config.yaml
arch: "caformer"
input: "log_mel"
norm: "layernorm"
mlp_ratio: 3
fused_qkv: false
qk_norm: false
residual_init: "none"
precondition_frequency: 10
batch_size: 64
lr_schedule: "cosine"
final_lr_fraction: 0.01
warmup_steps: 140
weight_decay: 0.2
Rows from block 3 of a small multi-label audio tagger, named by matrix and row number. Rows with one number belong to one neuron. Each number is 128 + 24 x the weight over its row's rms, rounded and kept within 0 to 255. All counts start at 0.
After each neuron's rows are labels from the 100 clips, of 14976, where the neuron reaches its largest size: "responds to" is what is common among them. Only what is clearly more common there than usual is listed. The data: single notes of musical instruments (NSynth). In brackets: how many of the 100, against the usual share in percent.
# gate: MLP gate (model.blocks.3.mlp.gate.weight, 384x128), inputs 0-127
# fc1: MLP up (model.blocks.3.mlp.fc1.weight, 384x128), inputs 0-127
# fc2: MLP down (model.blocks.3.mlp.fc2.weight, 128x384, transposed), outputs 0-127

gate.290 [112 122  82 132 146 176  90 141 135 132 144 145 109 124 132 127 103 152 129 126 155 159 127 129 103 127 144 166 109 148 110 120 152 135 110 144 149 100 106 169 127  96 175 141 132 173 107  82 146 129 126 113 158 130 125  83 142 150 105 120 103 103 127 138  94 169  81 128 105 117 106 116 127 158 167 144 140 142 152  97 122  81 127 134 117 142 164 107 170 129 144 106 145 113 187 132 109 103  85 168 103 149 133 181 139 138  99 105 136 160 117 102 132 148 145 100 143 110 147 101 133 129 134 165 126  80 118 112]
fc1.290 [127 146 130 150  98  89 146 119  91 119 119 122 106 132 135 105 106 108  94 120  67 142 137 142 101 127 162 104 123  89 149 161 147 119 122 142 100 104  75 128 123 156 142 140 149 147 167 140 146  89 168 117 132 156 122 136 135 101 145 174 117  95 128 124  93 137 118 120  92 150 126 165 157 134 189 122 155  86 141 110 155 127 148 160 107  89 140 134 127  88 104 178 156 170 127 155 137 114 108 155 100  94 115 108  94 140 123 155 128 150 163 126 130 142  89 113 147 128 100 143 158 113 139 126 113 159 150 126]
fc2.290 [150 112 120 110 117 160 118 120 169 134 153 120 128 101 121 169 123 144 133 155 125  73 110  81 157 141 136 108 108  92 115 136 136 101 108 106 128  86 146 120 134  80 113  96 143 110 102 105 101 127 117 113 144 131 124 108 162 193 148  95 151 114 161  98 111 142 164 110 142 151 150 163 110 139 163 131 124 171  89  96 156 125 191 131 136 112 154 123 141 131 120 154  78 106 135 150 127 121 138 160 106 146  94 125 107  96 115 129 130 117 138 129 107 169 147 126 116 143  96  97 151 130  96 167 174 139 138 134]
responds to: octave 1 (90 vs 12.1)

gate.206 [140 106 108 119 131 137 122 149 109 135 149 148 126 129 117 149  83 122 101 138  91 102 111 126 166 182 156 102 132 137 184 137 164  87 144 118  94 111 165 145 123  76 110 166 150 113 129 128 120 145 125 103 169 124 116 103 140 132 170  65 147 160 105 120 140 135 176 116 115  90 170 121 119  99 103 113 174 100 125 156 115 143 111 162 125 132 144 144 146 135 133 143 124 133 144 121 167 127 173 170 152 133 153 137  91 134  79 142 126 110 154 106 162 121 102 127 142 136 146 121 138 152 150 134 136  85 137 139]
fc1.206 [102 145 149 134 131 111 151 161 130  93 162 117  89 125 152 147  84 139 100 149 128 105  81 140 161 143 122 101  91 123 133  85 118 141 107 144 154 105 112 155 107 108 164 110  80 142 120 154 165 104 174 100 126 114 159 104 149 132 114 168 123 114 161 138 104 141 124 108 116 165 116 131 127 134 148 144  93 133  96 116 124 148 120 111 151 135 149 146 137 127 111 149 136 119  93  58 139 129 141 104 119 142 111 105 108 118 160 150 150 144  68 126 127 150 158  93 145 132 132 206 145 159 136 141 121 133 148 111]
fc2.206 [173 143 123 125 149 147  96  89 128 127 128  90  86 126 162 136  91  93 129 157 119  98  95 143 114 120 112 101 139 117 128  82 106 149  80 126 160 116 125 127 109 127 118 122  84 105 117 121 148 120  98 117 104 152  92 126 130  80 196  89 117 116 130 138 105 140 121  85 146 105  85 124 102 147 146 103  59 116 146 117 102 121 105 125 138  85 145 131 104 144 128  99 123  84  97 148  82 104 158 118 116 119 120 133 137 127 109 131 152 132  71 112 145 103 117 130 129 138 136 113 134 150 109 114 136  97 132  97]
responds to: octave 1 (56 vs 12.1); keyboard (49 vs 15.5); octave 0 (38 vs 2.8)

gate.177 [100 160 114 123  99 124 133 132  90 131 108 101 105 174 134 139 166 149 137 164 140 132  91 125 109 125 173 160 131 123 133 164 117  94 156 139 153  94 132 120 170 174  79  82 133 114 127 157 112 120 171 129 114 125 129 133 150 178 128 128 143 137 123 127 154  87 109  84 135 142  86  85 152 119 147 129 127 116 126 111 142 118 130 152 155 138 120 126 183 131 106 100 152 152 148  80 125  94 137 106 166 104 124  99 113 178 149 145  86 151 105 100 115 136 132  90 149 128 118 156 102 121 123 114 129 155 133 139]
fc1.177 [100 145 107 145 175 149 162 139 165 121 104 148 136 116 173 125 148 153 113 156 170 107  95 146 111 140 120 155 131 156 154 153 112 119 132  77 134 138 149 169 159 127  99 149 118 157 105 116 161 155 152 134 113 114 117 136 125 117  94  73 124 153 173 109  82 101 124  99  74 119 142 120 159 125 119 147 134 110 156  97 170 106  96  79  93 125 116 110 147 137 148  92 137 130 124 133 157 122 127 131 130 155 110 151 137 123 166 138 140 138 101 128 153 130 121 104 138 114 118 112 179  96 129 169 129  82 102 138]
fc2.177 [143 120 155 169 151  93 121 146 141 129 110 148 154 106 141 132 121 156 162 152  86  98 108 159 135 107  94 121 111 122 157 149 132 141 120 125 182 129 146 122 105 155 137 123 168 111 140  92 156  98 110 139 114 162 110 128 136 131 122 115 145 115  94 111 131 117 121 139 133 187 189 165 110 110 117 130 137  91  90 173 104 104 120  87 108  73 124 123 150 134  80 109  83 100 119 109 165 155 101 175 145 120 146 127 136 128 141 135  98 130 138 133  97 134 112 112 116 141 132 122 151 119 177 135 149 119 112  79]
responds to: electronic (69 vs 36.4); keyboard (52 vs 15.5); octave 4 (45 vs 17.2)

gate.100 [ 92 140 138  76 102 107 167  99 108 174 162  97 123 176 125 143 123 127 147 137 136 158 134 138 115 124 148 117 115 121  94 116 161 169 134 122 150 128 123 170  88 139 108 121 124 135 113  94 127 169 140  79 101 118 165 168 104 123 108 146 155 108 140 104  99 125 102 134 135 170 153 106 143  90 120 169 123 149 110 151 133 167 146 143  90 138 141 162 167 135 127 106 127 102 101  99 120 141 121 134 119  97 100 147 158 133 137 184 132 101 162 147 166 116 167  98 146 124  93 106 147 140 123 123 122 109 144 106]
fc1.100 [141 113 133 158 117 104 104 110 164  92  78 119 152 178 127 160 119 139  79 146 170 157 105 110 138 122 144 120 103 112 129 127 143 159 115 136  91 133 155 146 123 107 121  86 159 170 138 162 128 142 170 132 109 106 133 124 148 116 125 127  92  87 143 158 140  83 110 140 157 174 121 107 120 127 127 115 176 120 140 115 112 142 113 116 118 118  91 114 145 108 133 146 119 121 158 106 118 128 164 170 156 141 148  90 112  99 151 103 149 118 157 111 135  97  54 137 119 118 150  82 152 106 114 132 123  93 139 118]
fc2.100 [104  87 141 134  77 116 144  80 126 154 134 126 110 141 113 170 114 187 126 107 151  84 109 104 138  94 140 125 178 173 140 136 156 130 138 141 143 102 139 142 102 143 141 146 138 100 133 131 138 148 116 160 100 132 145  79 140 138 135 136 125 139 122 135 136  89 155 121 151 161 137 165 133  94  88 148  94 120 134 163 121 108 160 108 106 138 125 115 134 113 102 155 115  91  81 171 142 121 109 171 116 106 137  86  84 142 114 164 156 150 145 124 128 125  71 107 130 150 112 103 116 134 113 104 151 117 114  99]
responds to: guitar (34 vs 13.1)

gate.260 [122 144  87  96 141 115 151  97 125 139 163 127 136 129 175  79 176 117 152 121 142 148 150 112 116 106 124 161 123 136 157 116 149 149 155  95 142 109 107 134 149 140 160 122 117 154 146 134 123 177 150 155 103 138 146 132 108 114 161 163 150 178 122 128 140 124  72 150  98 145 112 101 141 120 145 138 110 120 126 130 136 164 129 119 159 157  96 147 187 134  73 144  88 104 172 112 179 137  96 149  97 135 124 119  94 140 123 137 118 141 164 138  95  94 119  84 144 126 129 143 134  96 145 110 149 120 131 110]
fc1.260 [161  83 122 103 121 150  93 109 129 112 150 143 130 103 123 156 110 181 106 134 157  89  38 146 116 138  88 164 128 115 145 176 123 128 133 100 131 110 146  92 119 129 146 140  96 163 131 132 121 147 156 178 122 134 112 118 140  85 145 114 147 165 149 117 159 163 126 121 145 185 119 113 134  85 139 134 133 111 153 123 154 129 158 118 175 128 168 160 104 134 128 138 137 136 127  87 136 132 120 146  71 114 129  81 112  89  93 130 121 102 122 128 131 151 112 137 114 107 117 117 124 123 144 118 113 140 125 123]
fc2.260 [129 118 149 130 122 195 119  97 130 153 171  99 112 137 121 111 130  97 146 109 145 133 198 102 126 128 135 150 153 143 144  98 164 136 144 101 202 147 158 135 166 162  98 114 159 125 136 136 120 167 141 109 103 140 114 132 150 138 194 146 154 131 138 135 141 109 159 149 120 144 114 149 162 145 117 126 104 155 116 111 122 166 152 116 138 153 138 155 110 106 167 164  78 160 165 125  93 115 138 135 110 113 131 123 157 158 111 166 110 120 138  83 108 112 131 143 136 138 118 105 134 155 111 107 143 118 121 145]
responds to: mallet (43 vs 10.8)

gate.147 [111  98 171 113 131 147 118 153 118 193 165 143 100 152 157 123 148 135  88 113 123 126  96 175 132 167 131 144 147 130 136  77 129 118 158 139 129 113 127 119 141 135 117 165 101 115 122 114  98 116 109 167 141 134  98 134 132 117 111 132 112 126 113 106 153  85 139 100 139 107 143 130 128 112 133 146  74  93 131 126 142  67  95 124 103 152 116 111 164 112 128  86 117 133 107 124  87 101 120 180 140 190 121 155 147 138 130 109 110  93  80 179 127 150 104 132 135 150 101 110 120 121 122 158 141 116 127 145]
fc1.147 [116  92 157 136 182 182 122 138 135 112 152 156 114  83 133  88 110 146 141 103 179 134 130 120 119  91 160 170 127 143 185 100 152 120 135 151 165  85 139 159 114 126 103 115 121 156  94 127  99 149 143 147 107 118 174 103  78 161  95  91 112 118 147  98 123 108 151 112 119 113  97  96 177 139 142 118 169 106 112 152 138 112 118 124 132 146 105 114  91 114 120 142 150 139 138 133 161 138 151 158  89 131 136 120 131 129 151 124 122 100 150 127 153 124 121 166 126 136 139 137 130 136 150 112 106 109  83 115]
fc2.147 [143  88 115 131 121  93 172 143 108 155 106 140 140 150 148 142 152 113 141 105 121 144 117 115 129 148 156 145 117 137 111  77 110 153 138 160 125 173 121 133 132 105 158 144  96 126 119 156 116 124 114 125 142  71 134 114 152  78 112 109 114  92 135  91 174 156 114 169 125 153 133 109 111 143 113 120  95 103 194 125 150  94 130 122 174 137 154 115 107 140 159 147 100 123 131 148 108 147 134 145 133  94 153 147 113  70 142  85 160 122 149 130 112  92 125 139 112 132 138 114 102 112 131 113 101  77 152  79]
responds to: octave 1 (90 vs 12.1); pitch class A (51 vs 8.7); note: A1 (47 vs 1.1)

gate.38 [141 143  93 141 128 135 116 125 123 150 132 149 140 143 171 135  69 133 111 110 156 121 126 158 105  85 132 139 139 149 119 124 132 125  85  88 112 138 133 108 127 150 109 115 110 178 108 136 110 135 124 153 105  93 144 109  63 156 168 115 164 170 104 138 124 101 105 118 156 138 108 144 113 110 124 144 150 103 104 186 108 139 175  96 127 127 135 127 101 169 133  90 121 144 152  87 138  97 120 121  99 143 109 127 126 151  81 157 102 141 131 109 159 122 115 112 130 120 135  78 116 138 177 145 110 164  94 161]
fc1.38 [152 163 128 130 132 133 118 129 134 135 121 108 125  91  99 109 100  93 129 107 169  98 153 135 132 123 183 151 135 125 126 156 133 149 145  92 139 151 184 107 172 123 152 132 116 159 131 125 140 176 113 162 168 130 113 146 122 124 133 121 125 157 181 107  69 132 115 129 123 113 156  85 113 132  99 144 164 189  92 135 150 132 111  85 145 148 126 144  79  89 114 131  91 113 126 176 109 124 108 140 145 100 138 127  97 146 119 130  93 132 106 125 118 136 172 116  96  98 145 143 135 119 136 117 158 129  91 142]
fc2.38 [140 146  86 126  98 110 138 129  98 112 159 161  78 162 109 132 151 130 131 124 118  96 167 157 139 162 124 159 165 123 141 156  69 157 130 111 151 173 130 106 108 110 143 146 110 126 124 129 128 116  81 133 121 174 135 134 158 121 108 148 169 120 150 123 123 143 151 137  91 126 115  74 141 128 103 145 124 115 112 127 122 139 113 116 145 104 148 108 113 152  98 135 106  99 160 104 175 129 133 174 136 142 143 144 117 103 130 114 154 124 118 154 171 102  89 146 108 135 114  91  91 151  82 140 112  76  86 128]
responds to: electronic (72 vs 36.4); keyboard (40 vs 15.5)

gate.347 [143 140 132 119 115 129 118 118  99 151 106 122 132 147 133 104 118 110 144 105 152 129  99 128 120 143 117 140  60  94 144 106 156 128 110 117 133 118 159 144 145 122 140 109  59 125  90  97 140  85  91 134 112 135 177 149 133 102 135 137 116  97 143 149 142  69 139 123 118 127 177 136  88 173  97 118 176 107 167 100 124 123 117 173 136 140 114  93 131 122 148 182 120 102 105 162 118 130 102 156 109 108 127 142 118 140 138 122 110 152  87 142 104 106 125  97  82 130 175 111 136 154 143 141 135 121 151  98]
fc1.347 [148 152  98 124  93 119 109  81  95 131 158 103 134 123 142 111 121 112 155 127 124  95 107  90 135 120 109 148 113 112 178 136 188 111 154 155 144 162 130  97 150 150 121 102 122  99 153 133 103 114  86 107  99 163 113 149 124 103 111 192 130 183 149 133 117 105 138 126 108 138 119 176 109 145 133 158 135 142 141 131 159 163 160 126 123 131 106 148 130 166  99 126  93 101 141 147 145  87  58 141 111 149 102 111 114 101 144 103 109 155 108 136 132 117  98 113 144 107 135 123 130  93 110 116 138 131 156 108]
fc2.347 [ 80 133  93 161  99 109 133 108 100 122 157  88 102  99 127 125 120 174 146 129 131 156  67 119 206 106 126 152  98 129 114 143 167 142 142 157 143 142 129 164 175 142 170 161 122 129 177 131 140 117 128  94 154 150 146 151 145  86 139 141 120 111 126 164 133  67 132 130 126 166 152 117 146  68 121 136 117 107 146  98 133 128 135 116 122 121 155 111 140 131 116 131 121 143 134 140 111 118 160 124 186 138 110 101 127 134 120 114 103 131 143  96 108 166 124 109 120 122 129 155 141 129 156 119 103 116 151 147]
responds to: octave 1 (40 vs 12.1); octave 7 (28 vs 7.9)

gate.361 [138  84 137 124 129  95 109 134 120 121 144 141 108  82 148 111 145 171 134 159 134 100 145 142 142 103 139 126 119  83 122 151 127 131 148 139 123  94 131 180  85 173 129 158 130 178  99 169 100 147 175 143 106 142 139 115 152 131 169 156 126 103 118 119 140 134  97 141 111 110 139 149 143  90  89  95 127  60 105 120 151 128 135 124 103 133 130 147 123 144 109 118 139 117 137 122  88 124 124 147 135  99 117 141 142 138 113 187 156 139 127 154 143 137 161 117 163 167 100 138 133 158  77 121 164 152 164 111]
fc1.361 [136 116 110 137 117  79 162 145 148 136 111  72 100 117 155 100 159 131 147 163 105 142 105 120 148 101 109 158 155 103  89 100 130 134 136 157 126 136 117 163 101 144 109 175 122 114 164 124 119 149 106 111  97 152 129 131  82 140 142 164 109 153 129 120 141 116  72 105 154 130 111 152 171 152 132 152 150 126  51 148 153 144 111 120 143 125 117 120 113 184 134 120 140 128 175 128 127 103 174 145 127  96 120 130 122 124 112 171 101 124 119 149 158 148 152 119 118 138 115 121 174 143 120 126 166 123 142  95]
fc2.361 [ 93  96 102 121 102 131  92 147 131 134 112 140 142 113 157 165 110 167  99 144 114 126 106 132 138  97 113  81 163  83 129 137 150 149 170 150 147 140 117 142 170 129 123 162 146 166 141  82  90 103 141 136 118 155 108 149 148 140 102 158 133 144  92 145 171 140  94 127 103 125 112 127 123 115 116 149 124 110 100 106  96 167 113 111 113 122  92 145 128 111 128 137 152 145 161  69 124 134 161 103 157 149 112 160 107 145 114 152 113 147 143 155 161 114 135  98 157 168  92 106  92  69 139 133 121 121 139 132]
responds to: guitar (46 vs 13.1)

gate.167 [106 115 106 105  83 160 128 167 128 105 140 129 147 125 138 139  94 157  99 121 151 120 140 106 141 103 160 151  93 176 142 127 152 141 118 116 158 139 116 157  94 104  96 117 131 110 150 129 166 125  86 127 114 165 114 124 150  76 131  96 123 164 140 116 142 117  90 139 173 138 124 135 150 119 136 116 172 130 132 107 148 156 173 118 123 142  86 126 189 153 125 126 119 116 108 134 180 129 113  79 106 142 105 101  87 117  86 158 166 130  80 144 155 151 138 131 122 115 115 149 115  98 133  88 134 117 140 144]
fc1.167 [125 143  86 183 182 115 160 155 136 121  98 152 161  98 102  90 145 116 141 145 101 133 117 139 116 120 131 148 116 123 132 118 146 141 151 148 156 118 125  74 162 120 117 103 136 156  81 127 113 142 150 116 132 121  99 182 108 124 135 117 111 154  97 134 148 142 156 169  99 108 149 119 158  84 126 138 136 114 102 165  73 104 159 145 156 125 129 143  98 172 143 119 164 139 107 157 105 130  92 131 141 121 112 142 119 125 160 171 139 135 109 124  94 153 137 139 161  83 112 109 154 132  90 114 127  93 152 121]
fc2.167 [122 120 157  99 126 136 112 122 133 179 123 121 131  67  96 156 160 136 136  83 117 137 132  99 125 113 120 143 182 143 139 114 126 162 148  94 132 129 204 161 125 115 140 123 144 143 123 153 152 113 139 136 121  86 107 100 137 139 137 114 197 137 141 117 137 163 156 112 155  99  89 124 118  96  80 133 134 135  87 116 128 132 196 120 144 162 142 122 112 112 134 151 135 107 137 140 170 111 151 135  89 152 144 115 148 113 140 118 124 138 126 112 128 127 120 128 115  84 108 147 155  72 105 139 147 111 155 134]
responds to: mallet (37 vs 10.8); octave 6 (36 vs 11.7)

gate.28 [117 116  91 141  70 137 169 123 126 156 155 111 131 135 111 137 165 160 101 114  89 177 145 137 145 145 158 109 105  99 140 146  74 100 112 154 125 131 128  77 133  93 111 116 108  97 125 116 153 109  87 155 116 151 101 129  92 141 158 105 155 125 137 135 156 139 155 105 102  91 102 108 114 132 141 167 128 134 107 126 137 138 105 132 139 110 178 105 105 152 119  87 156 146 163 143  93  98 161 149 160 120 138 106 125 116 115 127 121 174 121 141 122 144 162 149 112  66 117 144 141 132 118 168 112 126 115 138]
fc1.28 [122 151 106 119 145 152 131 135  83  90 121 113 147 154 142 130 130 184 134 124 141 120 119 121 135 127 155 127 130 130 204 102 148 130 116 138 130 104 105  76 146 163 136 143 123  73 105 160  88 160 168 155 120 116 132 118 105 136 156 129 118 121 141 102 140  93 159 130 138 111 108 138 112 115 115 135 150 150 124 169 150 133 107 131 127 165 128 120 143 151 125  92 155 119 171 144 121 141 139 129 193  82 148 114  65 110 159 155 100  88 103 165 170 138 146 134 112 109 118 131  91 125 117 136 126 102 121 150]
fc2.28 [108 116 127 118 120 162 124 131 127 125  87 102 153 119 103 138 104 119 113 109 131  98 134 100 113 143 117 152 177 129 117 157 137 116 138 130 155 117 129  87 122 111 145 150 122  68 124 129 134 121 132 108 149 113 168 126 136 177 177 149 120 130 152 135 169 106  84 146  97 132  96 121 154 148 127 107 122 123 161 124 154 122 121 147 134 135 136 100 187 124 157 108 147 112 188 115  82 115 160 158 123 122 120 159 133 166 100 134 108 118 128  73  68 138  69  91 156 119  99 149 142 109 136 143 122 111 127 101]
responds to: octave 1 (69 vs 12.1); guitar (38 vs 13.1); octave 0 (29 vs 2.8)

gate.155 [172 135  96 177 106 134 140 191 154 123 103 141  85  95 118 106 148 163 108 157 120 159 159 119 153 154 137 139 111 127 137 158 164 152 141 109 161  99 138 133 137 114 134  95 133 129 125 151 116 104 109 109  99 148 112 138 144 137 189 134 100 117 142 153 107 115 108 159  64 168 107 137 150 104 145  85 122  99 119 143  98 108 105  93 136 126  95 120 141 137 132 115 120  90 124 117 132 179 153 140 118 130 126 130 138 142  87 120 115 183 139 164 114 145  94 108 127 170 127 140 122 121 114 126 149  93 116 106]
fc1.155 [119 155  75  88 160 110 159 157 105 141 112 140  65 119 143 154 113 135 126 167 161 148 137 122 132 109 113 100  88 149 127 137 169 186 104  75 175 116 167 129 150 125 129 130 153 133 186 152  86 118 118 141 125 166 144 103 108 138 137 120 137 130 137 156 140  90 115 132  99 161 146 111 133 118 121 112 131 113 144 147 149 140 141  97  95 115  74 127 145 145 149  90 152  88 131  95 137 136 130 124 130 124  97 159  95 128 126 101 102 123  99 164 109 125 110  90 131 136 170 155 120 132 121 114 121 138 134 131]
fc2.155 [132  95 172  94 133 136 100 151 134 131 185 122 116 117 126 131 118 162 103 106  87 175  93 101 111 105 121 129 103  97 150 104 135 150 174 124 131 100 136 147 153 153 150 100 156 130 114 118 106 127 155 174 157 158 183 166 155 130 127 137 131 147 126 142 174 150 120 119 102 138 144 147 101 155  93 122  76 124 115 154 116 132 139 142 177 118 119 132 136 112 130 147 134 126 163 150 132 122 126 161  98 115 101 193 145 147  89 110 149 117 102 164 118 146 154 155 104 100 113 126 134 103 105 154 107 120 125 106]
responds to: electronic (72 vs 36.4); keyboard (59 vs 15.5); octave 6 (31 vs 11.7)

gate.77 [141 156  93 143 124 143 136 128 139 139 121 138  77 140 161 137 149 108 147 146 155 145 110 146 133 143 130 125 112 116 146 150 148 110 133 103  90 106 145 156 165 138 129 122 144 175 157 135 146 147 117 129 127 150 126 147 112 130 119  70 123 178 180 137 145 108 130 139 104 155 128 127 120  72  87 161  93 117 129 159 106 120 128 117 163 143 140 116 107 165 128 164 147 102 172 158 108 137 104 101 112 103  61 107 136 126 117 131 174 134 129 136 133 115 147 111  95 145 141  96 190 157 148 134 100 147 140  77]
fc1.77 [136 107 121 129 124 123  90 142 117  85 104 131 139 127 125 160 132 112 178  95 148 138 106 161 122 125 156 115 150 140  90 108 169 157 133  98 153 122 110 142 107 133 187 143 149 127 104 113 132 171 130 105 129 161 104 150 111  91 162 126 172 151 129 145 167 166 163 135 128 141 126 102 163 102 120  99 135 117 143 124 178 145 142 135 151 118 135  91 149 113 110 101  99 125 112 138 107 191 161 111 105 100  81 161 153 137 160 124 126 139 131 128 124 130 109 127 134 129 151 175 175 118 111 126 137  92  81 109]
fc2.77 [162 101 148 104 127 159 148 176 157 124 146 171 180 162 116 120 176 126 108 155 133  98 110  78  79 134 114 130 148 142 109 105 111 115 109  86 140 130 113 116 154 127 147 123  82 107 113 144 138 163 146 161 161 104  81 145 131 155 154 132 150 139  94 133 158 118 134 115 152 120 123 114 111 125 116 132 122 114 148 115 141 153  98 119 143 145 144 118 129 146 154 160 135 197 112 145 141  97 100 114 122 140 130 106 120 145 142 137 120 146 167  73 121 128 153 137 166 137 126 121 128 102 137 129  93 176 114  74]
responds to: guitar (38 vs 13.1)

gate.0 [102 122  90 161 134 147 130 173 124 117 115 130 109 115 144 128 107 171 161 141 166 193  98 147 132 112 129 123 103 127 113 136 152 159 156 108 149 103 127 112 125 187  88 104 138 108 126 153 113 156 123 156  76 118 113  81 151 143 149 153 123 135 135  91 160 138 117 138 118 128  85 152 126 110 110 125 106 129 105 160 139 155 133 138 138 104 155 135 111 105 138  56 151 129 118  84 103 131 157 122 137 139 127 144 146 103 132 132 131 136 142 182 107 121 145  74 148 130 120  99 179 102  86 124 129 126 110 125]
fc1.0 [141 108 129  96 150 126 143 112 132 126 126 108 107 134 118 145 160  74 143 155  70 121 154 137 106 158 120 119 148 159 155  86 159 146 114 149 135 151 103 144 140 143 118 150 117 104 175 138 113  80 139 164 146 117 141 105 153 158  78 116 144 161 125 116 148 111 102 130 105 134 140 123 139 118 178 117 134 141 163 144 125 113 115  89 164 154 108 121 148 127 151 157 127 129 140 168 181 130 141 136 130  72 141 130 102 150 157 103 105 127  59 125 167 163 112 136 134 117 155 126 114 135 106  86 150  93 114 134]
fc2.0 [168 173 139 126  72 112  89  96  77 119 129 149  93 113 119 147 124 132 105 159 160 150 115 132 169 113 144  62 140 126 106 109 141 116 150 111 178 139 127 127 136 101 159  97 122 166 146 132 124 118 159 156 117 125 117 147  84 116 144 124 142 116 168  95 148 132 120 123 116 157 118 149 129 102 156 129 165 127 100 121 164 143 131 141 136 124  92  86 164  88 147 128 134 113 155 108 169 123  98 123 154 133 103 132 147  88 165 166 145 102 156 151 140 150 165 138 160 161 143 144 120 128 121 135 132 136 112 156]
responds to: guitar (32 vs 13.1)

gate.328 [137 113 135 137 197 128  95 174 117 169 144 142 111 125 151  84 136 148 131  97  76 109 121  86 104 139 152 135 151 130 155 124 142 144 130 108 129 154 127 164 124 117 158 131 164 117 134 119 127 175 113 106 140 113 160 115 146  87 147 130 130 114 164 107 144 116 134  91 111 116 109 137 135 126 140 153 153 167 111 149 144 189 129 128 150  84 113 120 127 103 143 113 134  97  83 135 169 146 122 139 150  83 154 137 128 105 143 118 111 119 154 134 202 142 122 134 138 135 176 162  98 124 130 125 151 142 101 159]
fc1.328 [139 140 147 107 130  88 124 110 121 177 145 123  89 123 112 100 163 127 189 106 107 136 113  96 119  83  87 127 104 129 160 149 161 151 138  96 118 181 156 153 132  99 135 113 131 163 126 114 134 167 102 121 179 124 104 112 149 115 157  69 109 144  99 135 140  98 115 136 125 136 120 136  96 124 112 138 151 160 136 156 134 110 134 162 145 100 127 124 140 150 139 150  71 133 116 124 141 147 122 161 137 159 146  92 146 104 131 150 142  88 145 179 105 107 123 159 100 138 138 159 120 163 143 132 141 151  95 154]
fc2.328 [154 155 111 111 132 144 120 124 161 141 133 151 170  68 159 137 146 181 144 116 119 103 141 167  98 153 133 127 117 104 152 175 141 131 130 160  78 117 110 110 136 127 109 139 124 151  94 148 100 164 110 137 132 204  84 100 158 147 133 142 145 156 139 100 119 103 150 136 121 138 118  90 120 161 108 113 133 109 144  89 125 152 127 128 124 102 121 113 108  98 157 108 133 119 125 144 145 132 126 129 132 157 120 131 176 142 178  91  86 134 136  81 154  94 103 109  99 128 102 107 133 143  92 125 123 162 126 118]
responds to: electronic (67 vs 36.4); octave 7 (38 vs 7.9); octave 6 (35 vs 11.7); organ (35 vs 11.8)

gate.51 [143 109 140  84  97 137 161 151  65 169  93 111  96 115 125 126 139 168  93 136 154 111 159 146 144  95 157 127 112 114 137 117 150 129 128 150 153 123 113 134 156 144  75 145 142 160 132 110 112 133 184 146 130 113 103 153 101 129  89 122 145 152 139 123 122 138 116 145 161 154  85 148 144 138 146  97 120 139 126 122 156 149 113 134 139 120  89 134 163 137  75 162 119 141 153 114 160 133 125 145 143 156 121  35 134 115 118 117 149 137 169 134 108 132 105 104 104 127 145 121 132 108 108 135  89 104 153 129]
fc1.51 [133 128 103 148  88 146 133 106  49 133 160 111  91 146 171  99  81  86 100 107 133 115 120 166  87 129 103 120 135 138 130 114 108 103 148 128 116 154 144 129 126 114 135 135 122 107  95  97 142 150 183  87 167 127 135 145 144 108 139 130 153 140 164 133 137 100 151 151 145 140  91 123  97 136 134 107 166 145 132 102 111 179 107  80 161 170 157 159 118 108 109 125 150 160 118 122 144 163 158 123 126 138 138 123 121 138 144 129 120 163 137 116 128 130 137 155  64 136 100 124 126 148 148 128 149 153 115 129]
fc2.51 [112 105  99 132 103 118 146 181 109 116  89  68 149 163 151 131 120  89 112 131 145 132 120 123 153 105 155 142 130 133 123 120 154  79 128 131 147 139  84 117 121 119 140 114 131  79 167 136 130 184 161 142 109 143 150 104 144 135 119 113 134 102 110 112 120 118 142 181 155 137 197 124 124 106  98 121 119  72 111 125 100 137  86 129 132 158 105 111 165 159 123 104 126 126 140 166 141 151 166 124 108 139  97 145 129 145  90 131 118 126  74 112 120  99 146 138 147 126 127 119  78 105 148 123 125 145 133 106]
responds to: electronic (62 vs 36.4); guitar (39 vs 13.1); octave 1 (36 vs 12.1)

gate.70 [122 142 124 152 150 112 102 158 169  64 141 136 157 144 115 153 101 140 103 139 148  91 123 132 135 139 128 136 155 152 144 162 135 139 142 104 133  71 121 111 125 113 123 130 165  74 112 119 143 119  88 136 130 141  91 119 145 120 102  77 131 124 138 122 141 140 115 107  91 118 119 117  99 142 136 137 164 136 120 148 120 113 167 171  89  91 165 130  94  95  94 149 111 157 135 125  76 133 155 170 139 153 155 125 126 121  77 152 155 134 102 154 132 103 128 124 158  76  97 119 120 119 122  89 121 106 141  95]
fc1.70 [119 139 156 112 119 116  99 119 153 145 160 139 114 154  80 113 116 171 139 121 106 114 133 144 141 144 152 108 142 110 118 165 129  88  81 132  91 138 151 175 118  90 139 130 114 156 121  97 110 128 115 177 161 119 110 147 137 141 162 148  97 141  98 115 137 141 124 155 120 147 155 147 155 147 142  89 124 185 122 125  86 167 100 124 147 114 123 155  91  91 151 133  93 157 144 118 130 153 145 129 123 141  90 122 126 126 134 121 103 102 125  88 127 118 157 160 174 159 147 149 101 139 117 106  81 150 137 186]
fc2.70 [158  94 121 113 132 108 177 115 126  79 139  89 116 138 135 150 109 125 122 163  87 136 128 135 125 144 102  96 109 121 116  92 151 165 151  83 188 147 129 121 137 155 139  98  97 139 161  82  88 135 122 153 158 138 126 154 156 118 150 135 117 147 120 133 188  99 124 102 134 140 138 110 122 124 110 138 138 126 156 147 101 161 113 179 114 111 136  94 202 119 114 143 124 124 135 122 128 169 112 164 137 138 103 150 134 130 120 117 136  80  94 127 121 108 119 120 128  96 117  97  99 131 128 161 113 129 176 111]
responds to: mallet (30 vs 10.8)